Weights of a small contrastive image-text model.
Data: trained on photos of plants and fungi (iNaturalist), 22605 training examples.
Rows from block 4 of the image encoder, named by matrix and row number. Each number is 128 + 24 x the weight over its row's rms, rounded and kept within 0 to 255. All counts start at 0. Numbers have three digits each.
# pw: pointwise conv (encoder.blocks.4.pw.weight, 256x256x1x1), inputs 128-255
pw.82:151139111082129120214145124130103145174110135118090090166133118121121152138149116121091134145101128153119117132104132137155148112145149157193161110134141157160099171180177136112153100150116166148150126157138172175126120132101151118155156139144133128156157079129147180079071141148145112110129138152112132101136111079097117106137147135123123118151094102127162149141158121117118139091144
pw.83:141118110088130112194128110149126146130128113131078123165130114158119165185112101133160171113107164097153151154166158154115132160101151099114107109097086144138120167145118069136128185159155118152136111129121128140107152157160140131120113144100134154128119140110096103149102109151126129109105101125171132148090110146142166115101100131142121151122103142123117119112140149139128122127088
pw.84:093151113112157111152118126122138147143103117079104161102131114123127134141104146080175106116134117163161161071134111123120143142143180137095109157132113130181161131161095123082119112148114121111134133138107148129134138166083140147155123146131063132191139111171104148111100139097135137159117137167119159107133144088119150141139105122072150115139154139157117127125147100133145094126086
pw.85:123133094116137124143144122128107109154125098126127150117143172127122116161140062135115169104121109149176125142106129146111152140136138129154133169117120137172145137116107124144142100124100132103168097122148145138095147139110131161143155115140154121119176106114129144105107169138104105130139156128139131063098098143129132168113150103105125141149097121121120136150136112198154084163096
pw.86:092120114134132164167112130117147144137093111119084056106111129144086150136130098111154136133156104139121148147182107139125160137108163155105099123139101139121137102097135150118134085134126114113123103146122082116164126114127117139104114086145126134150131137143144153091102139153110131106109149131115137147084137104113145170149177147146083105134112145120144150124096146135133123145181
pw.87:130105129130136153117115165100127112134157123134137131119113106159137155115111076108130104138127136104135132134121119090114129121155141139121174168107172107131115170100105119111143134105123115132107094108149073141157114134142060144127133163123134107135154091152138137133120098122127149122107115117146138140161092105109128130158132071091130109137097060178140117156121159170130152142172
pw.88:134113128119108146119147148145130132147080123137108131113128137065135126123151103041148126106157104138160087115159147149139104138114126135131152159134161128153164161119158105134151138169124120142119097143117136136138120110104111117145068139124145108147152144154100136131178090147140121125108151079095114110105120146157133130123142104090169123122154133185137124139140108066168154115141
pw.89:129108123149158149150118170123138130147142139174121139119136130077106121160084143148093118123125142131149098118172129124140107079122146110130130090092121122149129112118116141111121152089143114135135141126131100127114155108116119126149087103132103089124141133135107078127073073066136117147147150092121128129149110133159099155144116133112118139137140111132090125083118131140111158149107
pw.90:109077148158127156129100091139119123149161124148152160131167076163123140121083100136129144133143089121121132115105138128120152144123130140110101111070194131112117129143101122139111101113084099112101123140135146109076102140120129109131144161144127169183095149156087100157162123117145133138142045132148116144122114123145135119130121160096125119147161174173113133161135119126123140130145
pw.91:120143130157123106108102096124140167150154125087164108088116158137115127141149161133136123184137134105153144117137131112136145146090117152115132154120144138147158141134198120135116141145138160093120128127115174133173129098130140113088144137111119067116126160144162128155102110142095172121199128116154143134093135100120133079106129116117146121116073133068140152114094173102141100140100
pw.92:148130130165151113101125137116120110109164155133164140148089165143137125159137146120141104133155130110108153135112117143127120142160141129094103130175092165138113140128186082144125107133147161122122122136132131164094140109131150113125115111164110150149117114136123128157131132167114113096193161126075155141090154096127144138084120137133136089111144092152172109153151167098133105121160
pw.93:114131134115170156101139085121132135160131121095075140126098157112100147168108127119129159126132053151154172126116118113116171105103135143115179132107124143130146136142124134118146130125134125105141124074087151121138097122135126092132129133137097115156134119100163121121131145163149095134165164160106180090133183081075121149137124109153123106103135140113166110112119138163102129136148
pw.94:093119114148136156124166150092122089118112095121097073188119117105116122146094090118081141137129138146140119121176103152139126136111168162136083100132126140112113136076120134124114170103100159085114097083161100149165126136111176117123137113129123114114148127100136116133156144135160147132151143122130133106132134132089140158114159134138134101114125100157120139139139122133108134133147
pw.95:129124145134149084145164135134156142124134144106134133162139155140111104101159110125149130096127151105124131168117101094106139147130160094107160120143139185082128097123126063086089123132109176069132150133110147100136094136124124116128154140160075091097150105156150132095084153169100124156105143150121132135117171135153153080121146066123086116125087109106141128172162142117136114117096
pw.96:134107106152110103085158147140166163131088137127099105099143168125117103139123115062173152089124122076145118110157135135136135101105139142113101146124149113161160127103130141110134152149138135144137105112153135112140126093135151150137135137094119135133146148139125108096107088107127119120113137114136130110105126121128116144123127030132116151171093116122107158168146141125134111092102
pw.97:121136096099141133128152147136100136136123120131072102114093120117138135124161134101178147158132097124138172120124117124140105115116127161131133121130144159109099189106171132118134127152125068148117085144116110146195128144137107084149100173120108178110145151136140137161155153140122145105113123142108108163079133137147165160150143146126143208133135149090132122172113151055063111131120
pw.98:120137137160155086136108098093121117116122095099187150127082110169116139149133154146164091124115121124114099125150115078122158136114160084127123187121143115138134080100125118116123123092128138110161106111140138121086095149172114113103155125110098130134100137109134142130087098118146100122149097112117142086106113121170130118153181083121093126129080140111116104195125172119118127128126
pw.99:123121119128063153120140153132122125124136094125095130168119096120132109155154133089154132083158095143133100100177135135077084112125103126127123116080178141137162151110156123112117105109120106074127124153141147138153114086160124074131091150099113118156124145121123161091173111113139130160090129108103095085125106135133115123116120154120105146152105131133125125107096110119106157110094
pw.100:135121148126156134171141099148095133120098119123130162172106133133156148157126134124117116090130160131175132148103127098125133116114097077112155118124137122113154153134128114126142149126165138146101151122098112170095156099113103117163154117133117185132128155113154125110126121144113138140117148118154125110141124136178134145099107145109125104148097133129070128168133142180151156151118
pw.101:125140129134118144117147094144129103085171142122095104124090146133112143196158120120167138119156156137143096135144153145106128146128177144142126118130130100131156112124167136106126106174155126139182123132112120099151107101143098135179129123121118105116126106112111163141097167164150157134176113116145134122145194121126151119141151146109152093136162152130125188126149129123129119116154
pw.102:143152118149082111099092139103142150143121118123175161127088095167106089147101152076110132127107101087124114116132133127158146153094125146098152117114135151111110174116120155136097116101130154131137132142128054123072123080127146136130125133154155128089117157123113122121171093112074121121136132082113136105115114131097146125105141143149144162138121134107149110129186107120115127125111
pw.103:139142138134121144118122110132102123093154162120179105119137162157126162120127142135113116124138128140110098101137130111143145136184103081146120144094152183143117127136174106157098130138124095102136142106122164176142158149163141153103085092117125136141153122133084146087151135140127095112105120133118152144131105125148134129136123150153133108138111144131117142098099088120166142132071
pw.104:157155162118113123120153097108105122125148154120085099120137157177116148138118126087141140075159124177146156153127157146145164133125098142162114114126118094113149122079135124070148122128130155140090118150128152126117133106123124091118080114164136125097142120174122147119098174135163103143154102096106147055115109075117123080127105146166134134119113134181177103120144129128132153140129
pw.105:111097145103101082151135106141127126138118074113117095090055120124085119125098106132146123149087076136133144124143159100097109121123134139086139148130149185103115146110131098095123097138110133126159137119137105121093124109108082119124118125148154141119118111183160110157129136144107134153149129131137181135158090130135110130106101107114095133106113085104164126102105140114130101135123
pw.106:113097085134080145117130111152136118104130154109112115129121119114108131112132118116201127137137163126173086105122122121137134138109112151114146105114139149124148036150128131109112130101122119123096123088171136139123140119111157076139153145155127105163138122122163117126140096165124154149104119178117095077160149128136130086151123128130126093150108070125114114123104142069082122096073
pw.107:119164154157112140144120100145145095106133100101116120138132128094131125109131142140125110121167137091130126114112160092096156123101162145143100129102123060142116122133128127122114147114124116108133143121124100139129090098166174124112140148098075182123148138121110171100102088095122103121179140131116147138163080075096093112143118108162145120106147083191124140094112117145123172094101
pw.108:090093108145075147103132153129124149092129127119150088064133089140101134163060155083107142127142106113114129125153150083126141119121113102093157125071149121092076081158090106142105140103093123106121119097124112104130139134137190150126182121150120157133138137123128135150142104088091144104167152123112138123125129080138148146122106105140144130146138113124158130146134140131137098163103
pw.109:128143164124051081154131141120147092164131133167121056111117082115109112087141110116138105131073156123136166141111137142121114138122114135121104152114142134087089142136111094117140111139134137093148141070126141080146099118136158152143109129148149142113176130160156166110125116103137145101125123120180137172087087084077113132139114110120125188075142118080119104132153163112119092116162
pw.110:121125110132155122114148141140135110167106151113117110128121096176135150105107092117130163133121092116110181115162120102146159098095150144141119131144104139102127134105149126147144129135099120103097085177141074208127130156123129139129123104151124138115120137104132155143169138110084120132109159084135116116113127124128165148162113107096121161122135085147138140146127111141119137141109
pw.111:139102151154072144137129086125114116146097096127155190140109146111109130156128125144107117110136121106105137127108140115087137138110102107102101118114106137104144112170118107100097160144139127126114118082105121083136120065130055105174110170120097098180137144109121123089118136122121180093127141155099174146157157104146111118120128138110137137103159100131149155085144139146111116127128
pw.112:101168138154123154088148145120131114104126115138114139109123159142127116059119109115115156126135134134133119135095109121118107104139159109142116108088093155130137208126130153127127142112118099093127097134107140115105104113109099116118072185119133103144111128100137098053183146120129106174126099117168147133161114142133138115127128115129117121095119148161169148129118097181102155129145
pw.113:147114129127106131124113129139149127166168136119166174067124168177104123113106133159128090169133112115161081127144130118159121139146083122099139143147147142173103106125130171128117090107131091110185167143126163108097141143135091142128139072107146166138147078127121128148128090133158159122130144139131177137126114183117133146123152143104100119113152071132156105114134157088105127153147
pw.114:116138159149109148153124157147138095084121147127120113095134146123129101112102154116124130140155138147137093128118167119148138148136105133103098071139111085145141141106089106141113151147161109120092160094122118139138131120151156091130107110110141075107151121168103099120128134147142112101156161071079088099135146134166145122112157110124131100123121150170077122111121143087146154095142
pw.115:162117112106140147150130123101119100124136153127165121113143156072132114112080122170098111081116144103158120144121088137173139119124098115096155096114115155159123138071098148110141115126150118129132143098145117094139145066103121133101159123091116110123156136124106094088132144106159101119129151132145122144127137148092117165107117123111118135148145134110109083120133152127099103116124
pw.116:101120099103124108164147138069127105143116121131119086120135128120131132132105134153130097088121126155138075098088114101095179130104132165106158121055164116110138164146123141102093140116108113098134134144114169131112133117108090113148146137105103149133077149095123172170077079101137144140136105178190178147114160136137119148131124154154138120049134138104127133110131079089143139109125
pw.117:141115165103140106104125083107133120142140149129100128102156135164111141170192188116103177117117142159118131154105133119183184154102140069123151142117156145123137144142122130105122090141113102109117143140129147130112124141144115136191139094147126123113155107086158126159130120153110151081151160168145162092157158140116150134146161123123155106119131159134116146126132131176099106147139
pw.118:148111116104116140132127119110128124155143156104110082104143099172116116077152164144135143128138104122140139079150113124136133080132062151105145147135089160128111142145133127112118122144157125209094138142116135106087128106131138101108116147149097103141139104138143138088135137089141150152111142113126134141110118124208137122111093128136144102145084118176139130152102106117126133153141
pw.119:092127136105096176111105123111163114154094139120103121121118107095099126138106136099077131100161187147115113095153089089120140114113108168142127125106134132142146141084132133119132119128117152126137133169098143107162133119133129111127073139119117113126163086145094161142113149107144171141106098131133149177158123103146108165133132124112096122147083114134145114131126113132137110106149
pw.120:133153145081088124116110164140133121109149126134173098128118118106158083108120127111091109128115117125125128100172115135130087065123091114106135080125172146139124135109124117129126112153110118122151140152099101135129119130102128126133103122144095118131144145145138127144173133119139134113122165141110094140152100124083155154118155111176073111140130152196102142111105078121102148138077
pw.121:142088122112079071128161177141129145125109154074075134070136141118142129094117126157108094150120198150148138112148138171123141148152127121124149145158134092120098127110130108113147163173134095133128156134181155186130142122083144140135110117140127082104148111142155133103151116145143139134121152141130131123127144126106161106114134116171090062129143098105115111120127099150146103124074
pw.122:128118127145143170125164143146095168146133138183151124140109144125160128104141129105138103103130124100107103147105118125111149093127087142157065098129141134130098101099158139138141104140144147109080050159098108146115117114165107142113115133109166131135095148100140094153155154137105128128124097069140107085137106154176098141103091119077116113152114145106108132142120160133123122093131
pw.123:148142096138160143133189107156129112132182118112141131166121158137146125149139114116148164127090138158122125145108082134094147123126177161126181144144123117096118105116114144178110164136100141104114148175128099166106146131153150130083134161139138156081104159113103156088114149147119104131170171138121121163121127125125113107139165164160145116115128115143136134141140161150160109167101
pw.124:127131086092105109107137104153115153147119129134078078092107150133181119134162101151152146123145116138094139096116102107153156152105107088119114168147135144139168108133112103160163107157152093087076147093123121134130103128126117127130125116117144103102114101145171065119093155137167088125096073150169104113128112142178116103143156052132134135071100103135136123125107088128181138120090
pw.125:148098093128131152149151138150143147143151120155129118135177136122162160152089138140144140108139109107132129116060092141150139126125137117101143130152108114131132141127146153142140150132125128155131142157089131168122133116138131106131121139167128157138088135117126141172114111138142118131103170077125114114160123170113129144092131111058149135132117096162143128170117118126137176157090
pw.126:146142119076090132123103143098101164136115159134136100110148106141103119154126158101141122134140148114128133141106098122139149069145137121160123128116136119173131173160157147139142150134104132124089133194154125133176090148083080147113151151093143126133148118124075163134129164143127129127146106100146096121158129140165127110100147083104090141141141118147122093166153137135099139129138
pw.127:093109128158140140105174160143179147147135131111117083153170123114141093124153124116153131116100138099143154154116116110130156141101129126141157133107143150110111101156120129126139089068103124091128121146114100108158136098123113078118146132117115099122143149120153076180084124149152106159085153136120145139143166120061123081107117108153113128096101091117117129160135161130122155133163
pw.128:128135124154112120099127116095129136131136170142097158100123102156131159136117131131122124140147128139124078164103141072080129123114112157103111140132146139127148126109086137110110127148156159146121109086142100080096077115096181123130150115145104161134087118146131064134155123129116152127112129127160138109129120136098120121135138130125109133146139134141164125159197136079114149131131
pw.129:107140138094124052112099162107101100101156101157156163147174132123108102166142116100109157103134112103078079123135120123103137137147155141159135146135150111135140129165142125118143148100125164108140109146117112096122100125167145150137146130121085056145149136140099123136120120157079117120122122138132126133118086087108105159098118118156102117141118164129114097092131099172168139101178
pw.130:156135148117141140111133116130158139149129144124117102181100134128133125119129153078118118117137133090140117136090122128115122124138137109139144127167123142124086131101137108110132134174131109121112096137191084154088138121120108097115105111151121114128106097092149098125159144158117107147103095139106083088136128131127117166115141136111106075132133152131128119138138126140175150100082
pw.131:104151108078114172149151100114098132163087163091132103136176107129121105133094128105137118152142088156118122084165100134131152102072143123131115135082150097150099120121174141118105140121112126150165139136145148105177118131114187107136161107090145139193082159081135153128157089127152101165151143151125133116099138138112126144149128143110108091130137094084142144146126142159090104139149
pw.132:149144099125124148141121124142147121105133089098099150172133142092081130175114121125101120117163118100119140123085161160127092113159118119110170105136153139163113081143124172089103140083064132143150134142056109132194104107106107143122114090135125146138160127142123162113107145070158141139112125100099150162176141143116126113093159102123121150145082126115139108106139116109157181121140
pw.133:123129125126178118128129163116152190109129120150164116125145137072118113142102104102114135158119055134144089090146128157144108109162137162152128166141088151161124118104116146119130134144129079150162119121117159141135148173103089154126122112108105120131140123156102177129155150138127126138163119141106160152150117095123131118101115112103103133135104135159155120126121148120118124097161
pw.134:104166133101138149145117130144127113126152137104107104104120136121131115190139113151103105148118111159154129142151081130131096116126140138122157117107131123166116110145082118136151141092146138124184161086073121116107156110143124125145136116109129188103131105099175155109075161082157140116122186168132142096161141098147116130118137102135137158104110139128144092169118099114147141117117
pw.135:159131166132145097117114145134140135127080123126113071117094144120124113116129122127141105148134092130109103130124115139159146172147135109080159143130142125109165097103099098107179154074114141178154096115128118183130154103122149133128100131156107143184164107134107140088107095133116131166131142100105122113088136139111138138130131132100123136111121063134111159105167109138111117107117
pw.136:153139076102137100099120089110091134152137110118098114122136144146094116134142107089121121115130159174137093107128105127157146137171143116156114167122132130100094146180093144115110108135143099120158069084147152147143151125153177108142129186163116112145099135125088160163128133116135118147100107118086141123109159111114092159111094108112124111157099116064090108107141157123119144095125
pw.137:110149148122151128091136166137174087168145118133115103147124127084109142139141111142146144119121120118117124118166136107135128132131190142177125129120142108085074123090119127121131120106147141120149091158122135091094144150168158125137213087144116138111092172124136157168168096151078083117142128168116139108168125130117138104138124121134136099179106172110124118157154114138127142131139
pw.138:135152147126077106135130130123130108142135136092145107143106106146118116145101167121110107114140180115105118147132117128079117100130092158128121102119177173117137168152156131125125128139109154145124155109172153128140136146121110139146123113099120083158140118153133136123133161087106154123124152118104123118167118153062110105102156105149111094085095158134140099124141126129180121134130
pw.139:132132143089144118119151148113097125159140131138094147135168144111112155142119138122145126124100137147160113096151077138147151105138085172130128098131156119131156157150128148168163132133107102115131110153066121152167098131135104174110147180143130095117125128150101088090137134144111101128118142135166150153148121148139121112103115112112109104133127100156157102145136111199143133125180
pw.140:124141097142164145175105110118177150179143148136147145118128134092141103144150131148157174126110130150128140130170147097172149120137148146139114186143120120128165144136153096122118146122105105113135123181111170146133122142159116139174125124126125092137123115125129113093135143138098129122127139108100133157103148103100112162128113100162096127168151106189134134094174150119139112097167
pw.141:092122091135129152165140091133137132135152163101149118131172117103121137078102144165132120141149119147115146136161091154146102124128099140110138127115138171150135111181135129168155162212138124122155113099131123130144138108105173132119115118093101104107110144140107128174112103171135098127103117097187103137134123107116154135112130105092126130148142148089088135141126114159138107126133
pw.142:144115137137143095150123205094123173104113143148123133152110094162088144116099121145113179133120137141135125144184110132122104126192119162135136122124170151124129154098139179132136129131117116137100095075092093130146118160111146152122128148096182133122163119134097138136128146121089144083101095132159129142130111168122100135127119147086124111162098121132165127161117113130113102119133
pw.143:081114140144154115113140156142115123131149070146136076128086117105158118100131115168101127156133144126130109095127096134113139121165086163116152111119113162120117139130111103139127121122123116135142136073133126155127118120148122112117128106090137095122156119129148087104140122115138131104124133145140128126119096103093112178121164096072098134088151073127108138126098146164098094128158
pw.144:056134132101148140115142131137114118130111154132088130130101129111143112173145114135156114086123089156128160123081125153122116143122155121143129109086136116163144084107102140081112137094105170114129132087085132083140107124147132093164142066101147083113146147108140131136142169153155128140144144154104127131103135155162085096136107072141153146139104138123169121115130105132151099159144
pw.145:074108143135123114168128121089160117123128158129135109082130091117127149130126145076144131145123078164123109117098127099139111138153141106131120140137103144101089122124141104096124147134151107131125104108083069107121094122098125122124143139145126085132117103136181119136134104144096139124109121137141153129100158167087132127135139075093119093095090156127182136087142116107091106124157
pw.146:132115140136126130130160117104143108153084095126116176142137109141121149106102126122127165143130106116122101138106217100146116148093120125095120109096125158125164154132105142069124141109138153151123128093143139097114118123134167130166130106154108136153146104161145120167096114106126114129119129142106111168123089120125141084133142093167134079133111163134146123155183123128130135117137
pw.147:117127124096129105139130069087126164101129158142126098123120121101128088142155119171151121086118185144109123135136135098148131149169121123141133178154132121138115121163099162129145177143083142092121090122135147151165096127142114118110152152154108081108069146106093147178156073105111100107105146117176159167128123105150084145110123130086114145104085135146132145093142134146148142145136
pw.148:098153145131142118189150133145126131183149088097102106138164120156122139112134150111141162119111144140130150127100139104135103126137126141097130100098107122076123149087142104115159130120130135123100107101113086106117137170105101127125117176079104126055156129129070101135098152125105077119088081129133141090164106105120126142113168136117136162117129094097164125122119153163139100154132
pw.149:124152158107130121107113139152114120106084139081115081105150106121113153172128149109124140121142088129099124119115103118116146049099116168145099128138164050088143161101149120155130149114102113170118102177139130156127128097117107128143088091105130089134155127148148106167105147169119145159101133110113091112118132120101146113139125148091124161120109135103147105155138126142118128130140
pw.150:110107149150145126153138119122128135177124095089103150150147103048132118135130146124124115098120132116133139121099124095147166126117121109120130144089138101117097158158143159137143095093140115088110137137110091120150123122135110096109118132107119125089129156123095126122137134117163089170104101134136155127103106109094125142090118143096125148102076106114140114151140142128125128118158
pw.151:176162123145144126098157081106116146154149137132108147139161095148118080146121147123109090125118129117159141109119146128115154130140109130127160145106108141156142119121059158115132130129130111140147165084137121186131134144106092141136144131143124129113087142138120127132117129096169125141076134181090150118130120111098119104129102141135116118098150148180148109152132108135146138085102
pw.152:141133100111109112106100126087107170122148149121137131113174108103156147110109132106108134142136093143104103125123120131130130142112144128124137124068109079098109114133149140090166145123111135128137161124103135094094136173130131114064152132151124141139103105149126108135125109093099141125146148081124135144142113153084137109128107108118094171080092102123129181125122140115115169114157
pw.153:099141123140125135119151146134092113110115133110166109138132126128131140125131082070124134130123092136104174119125128135148065125135147139127117127142116135085142129161152069156151131163090091136108162146116136117112110131116136161097118110124110119170088143120170102145108142189156077145147130115141132166084105104101134136137120128109117094109152125102128123066151121109131086093127
pw.154:131116129107127109131130135135118135159093131101125109135140098116122139156125125108123131120141116151118146144133089121105112160152155159129121145078148088082089148151162123108146132082088136077123125203162118122153147118120073126154135135078137133127131137141091130160127160142110059112119093119166131129121147113071112130146126114089114144160146155078149096183144161148098101121145
pw.155:127117181153168128112103089148115119146166094082158144093118122143091131122113131134135129105141076122100119090123068130114183098090179107081153110138164140154167107115157125165112109127112150132125120119102127155149092103144089122120135138120148162148129113146118152113150140123137135111130121132102117116115119143146139101126144097058101099138119091171169115116100096162119160083157
pw.156:109120111150134151090088132102137123136105083083123088097127113141073127130137099138098137112118094121077133094147120093125121117129108129153178131151150118098119093121143130157115145120101143137095113135110118156160099101128144152095139103117137114111136120119128106133158162203142106069155107137134131101108085113086186132144139119098116176131114108133154139114131081124119127117100
pw.157:117094133180148128107081126155114140103152123131133174117104168128117094112173121165125115108134137188134081142080121103127132152111171080148122129151131132077124111163075153113131162173169158131136115158119137085090111117154140117157111155120124124109082109136159137120107121154173152144110105117121154142095130131136108088092150162140134107121142127117121132067146148146112139173106
pw.158:153174110131141120116139134138125126138145102132126188118135144148129140135132119096129120112141180134137128134117141136152140160152146162144159155139122100095119126145135102126113176127107124103170145143102107121116145112187098117148128133096161123161090140127147183121144102110062118066150139137157098149129167102144112112142130158151157111172128119114163140116138129111119136154174
pw.159:128086130117119097116146109125114170158123129142122139120158141122091095075108149100164114126143144114112142160125108157116140104113155107145156129141156125141145078159147156121141157165145089118157128078137131137160116108143096076094114173113120157140103117127122135063113156114101120126125099098157137142105146107159121120098131098139168149105129079162111153146099093122154152129057
pw.160:158083146113096124069131162100136155119102085132108160093158119131129149148139137108118068143144136102129130115115143102129115123104137118120154167137153179181174106140123125098156129128159136109141116102134133134102091055142097111100136151156064134174139132114121139113149164090129114141110136082088108127142161094102152136135181112105169108139098112165122117105118128103149139117107
pw.161:126117114092105157163126057085115107146132115131104136147117140107115148142153064097112150128122099160162159097192123102087135158123128124116110150121149173139127097100129082124103103131100119095155138144092101158095120123094119131119088185135127175166121125115144132134112133163102120138110104161169115138110133121171114113135123074101146145134130092128157168127138132135105147121161
pw.162:143118121106111163141097114147116149133123132148131157103135154106133143158124115203109119114166106176120127125156121112099091157151155126136129132134134141137085056120125131109124155120162133092152107148126173120134101126129129134119108155129114111138125122074102137148130096091148155137130124106137109124173146170144088146125126115138112147145104098150120177099139135077128132107075
pw.163:118102127139166153100113151119095150114120150149162173114128117114095117172136130106104146103076119086140125143150122135131118090140124127120141140094172109156102108089127134098116157093099092124131120135129121149101124149116101116146147137162130119107149113083140151196109115125144110126147158095145134128170141128129131090131180096105129082095128151127121090147167115192164145157124
pw.164:125139110186152134114147145108145128117137143074121133113112124141165135124141124085078158149151138131164145141126144091104138126110116139111130124148159160161113153134179154131105146104125160170097129148091089085096114129182088111143150121113115135174093141139176118121083116124134121070150142135119138136120103108103133127127149137140126072123125157096165138065101170118131118144144
pw.165:120124114165138129107090141089131121117130104116119117122133103161115140146109122141075134149119137109117152127131125113194134135073114094075108140158136112123082193145087141128102118144139114138124115112100110116112127107180125106091149096115114130160102167126133096119134124117091104128138135126095138142138138107161139113125125122173118082140133141126133087123142160114108200156135
pw.166:140112142170106116126109160129121131120102105181096111135180113137133137128117105112105108156118123143097103164165148171162084109140145135117083094117140115112140167151118122154127152159115070124117141147128140100144060126103112153101134140164201129138130119161117134114106090156116127108178128107175131150070158167150133104138135162126108097156126129174142126143132132109071151157145
pw.167:132099155148146065094140147142101122142121138086112155125148132102133132136129149134109130135162157074156088126125167109131113146097114104095128132126133115134107132113098133124113129132104125127120148101150124114157126100127143136154119140145114092108135118123128107114065119129108136130106117108122143081146150129142117087090148134143138151114073094064138127106053146123147111147133
pw.168:156105114104108121129090164102136150130155154146114084132099136151161124131132118130125143138126126149156122118090149107114114108127111146107129102101148156124122107065160119081111170109171167114143151167176150134151141087153137148146152134120131107141159119120151130135135142057156155112127138133103122128120102091101109074113098160126137138115127112113141137162123168095113108112132
pw.169:119139146125089175104118093153113119167116168114158154101143104166111117150109132192082135119141102150147142113131126124149074130128119139132108132125123191131114153056099142159155162159144102097111125154135133191108167143176141108134112134117103116160149110132121123158150133102120113109137130100073126118092121128156107111122133144097124165129087181079133134106134166141143151174116
pw.170:113171118174127138154134154121124126151086132074110128138123110117144145174131130102139128123138155114139147143065091109094114098089130165161140111125138087115158134113107139154132155151135162121109130130094145137139170078134147085169125119069098161151122144090138145110127136119126161141108171106131123101131173134132114130100152112143153089099115142111113112116116124135158091131118
pw.171:176139079099091136140116179126143144148125134144090065105147125160074124117106088159136149132136173120141136137136131100135131130126138155120149102112138106123131132157097160090121135126104134142151132150174127119097102138113133146147103107116151138087125142129139132159099130100145109143125128144132136168158131112088141129140130038122095155151110165087111127153151132147176178157126
pw.172:106130120127135099108139126086121116132126138128131136136144098128127172122177125156114140146106160142098140139090148136110128113093121154068162143115111174114107138135116144106148130163125091106174182118110140114197130137126144222147113112156121134098114144117112128128109156117161095112084130206167191131107114148122134135184133113128119086141146212066131096119097136094102125150146
pw.173:130154130147123127107115053124134140114186141130088163125110155141124127160157107134125151124150144133142163105101117154099109154134140133127103138135156132095106142123113132105142126153121126135123129097090147101136105116176150094171136155141120139172098136101130115154084146145120132133169133157117123141095099139146107172126136124126177093139075144137127185127108136047144158114161
pw.174:152146159143184144152149111138172109105130153128134171142141154132147118159120123110126120121098139138119143157090123137129167130139128137129074174139149110131101109112158101172132125130139097146097152088180137128140165133138129070171161126129153116140147105113123135118144141064113119170117110124162138137097139181139120129125110143089158158113165110095169135094132141124168105134151
pw.175:175146112107135158095131141127108093148114126137100143087108152141154121127146112128132137130129150132114173110109133152166137130096142149165138116122130170140152132118091166130082120133121119170128150076058127099142113123126108123165159120100157110100147120127155061117139110136139123184116116093209110134137182139156141089129146126135164136135131108117165120141080103101153125182139
pw.176:077113161116086113160157100146106123156139109130118142150121135098144145124137082091114162134076114127107126124158102135116153172148152128138142144143123076142136120145103095144101161146089129103156098127142118159158135123097129101099165125151158112119124144157143070082118168139109113088107129103138126138100126114107113123140144141118166131126116088150124184130160080156127094122124
pw.177:131125124125168133130115161107100109170120133103115132111148130071130146099081118106114081058107079098133129101145122145116116112170116152109124130168103125125124100087145125088138104115116084142117169127138110079149158132108140082117106104128059078107144156138108116166123134108141110159107126103123139108136177104119117100126114150127144174155124163152136097131138114105111113116147
pw.178:120148145130142112148138125140130145100172101156110104127136137134115142088161111144106145138149090138143129140117101157175111143104118089143124143119100160125131121130118140139111138117109160126134154108118135083152139125155172132156149092145137112105112129103125125137093132133119129160137134118198150133114142080090088112097143101119133133079091127146148135170123126168183126120134
pw.179:083129119140162121119120162131115090132109112107141147074160152121110125087139119122139155093118111144119114088173112130140155117138128156154108112117177108135096207117137093140123112104117123115130133138131085128142128143099137159121124126112150108111168115138136152194101093134160177137153106091109111140145142119097170155132157099084130136122125137112139122137136134144131125138118
pw.180:143132072133100086140120099145109138136150160104125128103132138185158117138142155200141157113136134077137103100122138115145072116114112144124134172138137126155108111151133117164110119106157143110104128125063132109111124145138072106087109106154146139107152127100099112072148132149102129099142140106145109106107148143098095139107150120085143109133137158139138152078140097086113113162128
pw.181:140125092089091104101148153112149146127151158136093123178086161126169126134150113178163124129129138137136150158094138157109119139164149126146137111153135079137108095103103094128141143154136122091119087139156161132176162111108160142128137097147109127097140164108123127123142141141114090132096168092115091101082131104123181132091124114102090126112141140168119147113143143146145132120085
pw.182:087133103092125094132125101113163147129150110118125158148135120131051131161121105123157114139160102118107123133108143136120127148114158141178119135134137124133149090125087127102139126111088171107121134113084116086139081075119090114096115108139111119094110125126173145116113135101133108162134135157049168151128094124117153130142141100118147147137162122151118137128152133181152130120079
pw.183:053092122118121151134163134087116106121111126114126112114145129120095133177110132109114105153139125116134118109112121131083119098122108132111156128106128171066143152121112153128105134136086112104138122110171104135136138155104122143143129136142090126151144128112073142146135126173149136099144136182114126136135099159097100113133106114084161152110162123126142176125124152138120125152178
pw.184:117191111148114120108142079104119123164119106129141133082143149129128070107146105151173135115168155133147148164131124086141132174114144107174103155147115116164090120136128118124107112185127130168117088128124117097119123118116120093088122143148117124107131147151123110164104105145128120118126140140125112110125137125106111133093156187142145066113071108104120139109110139100127146115107
pw.185:128129124140101118116106099121122093138132175118148105133138132118161102133136126169100098104139099137146089121087134160133155101126148136174152099115137148100131128147101134151137150130127118166115165107166101189060142089092108122077114139102132131136119107089099106147137148116124137148101175152136138107115167128153065106122123069130179095126115122128123120167141139131146138066138
pw.186:152116094121119140149147160125123099114122120126117072103138132117126119141143116106119160127112132116148124096137151095134130137091120113103077060103159114135137107128154154138132099148131092106099084080151131147158163163127148142143091119131147125077156101158173112123095119077119114128109110112163086148142095130119138102116140130147139115116103137084114130095113095191099135116121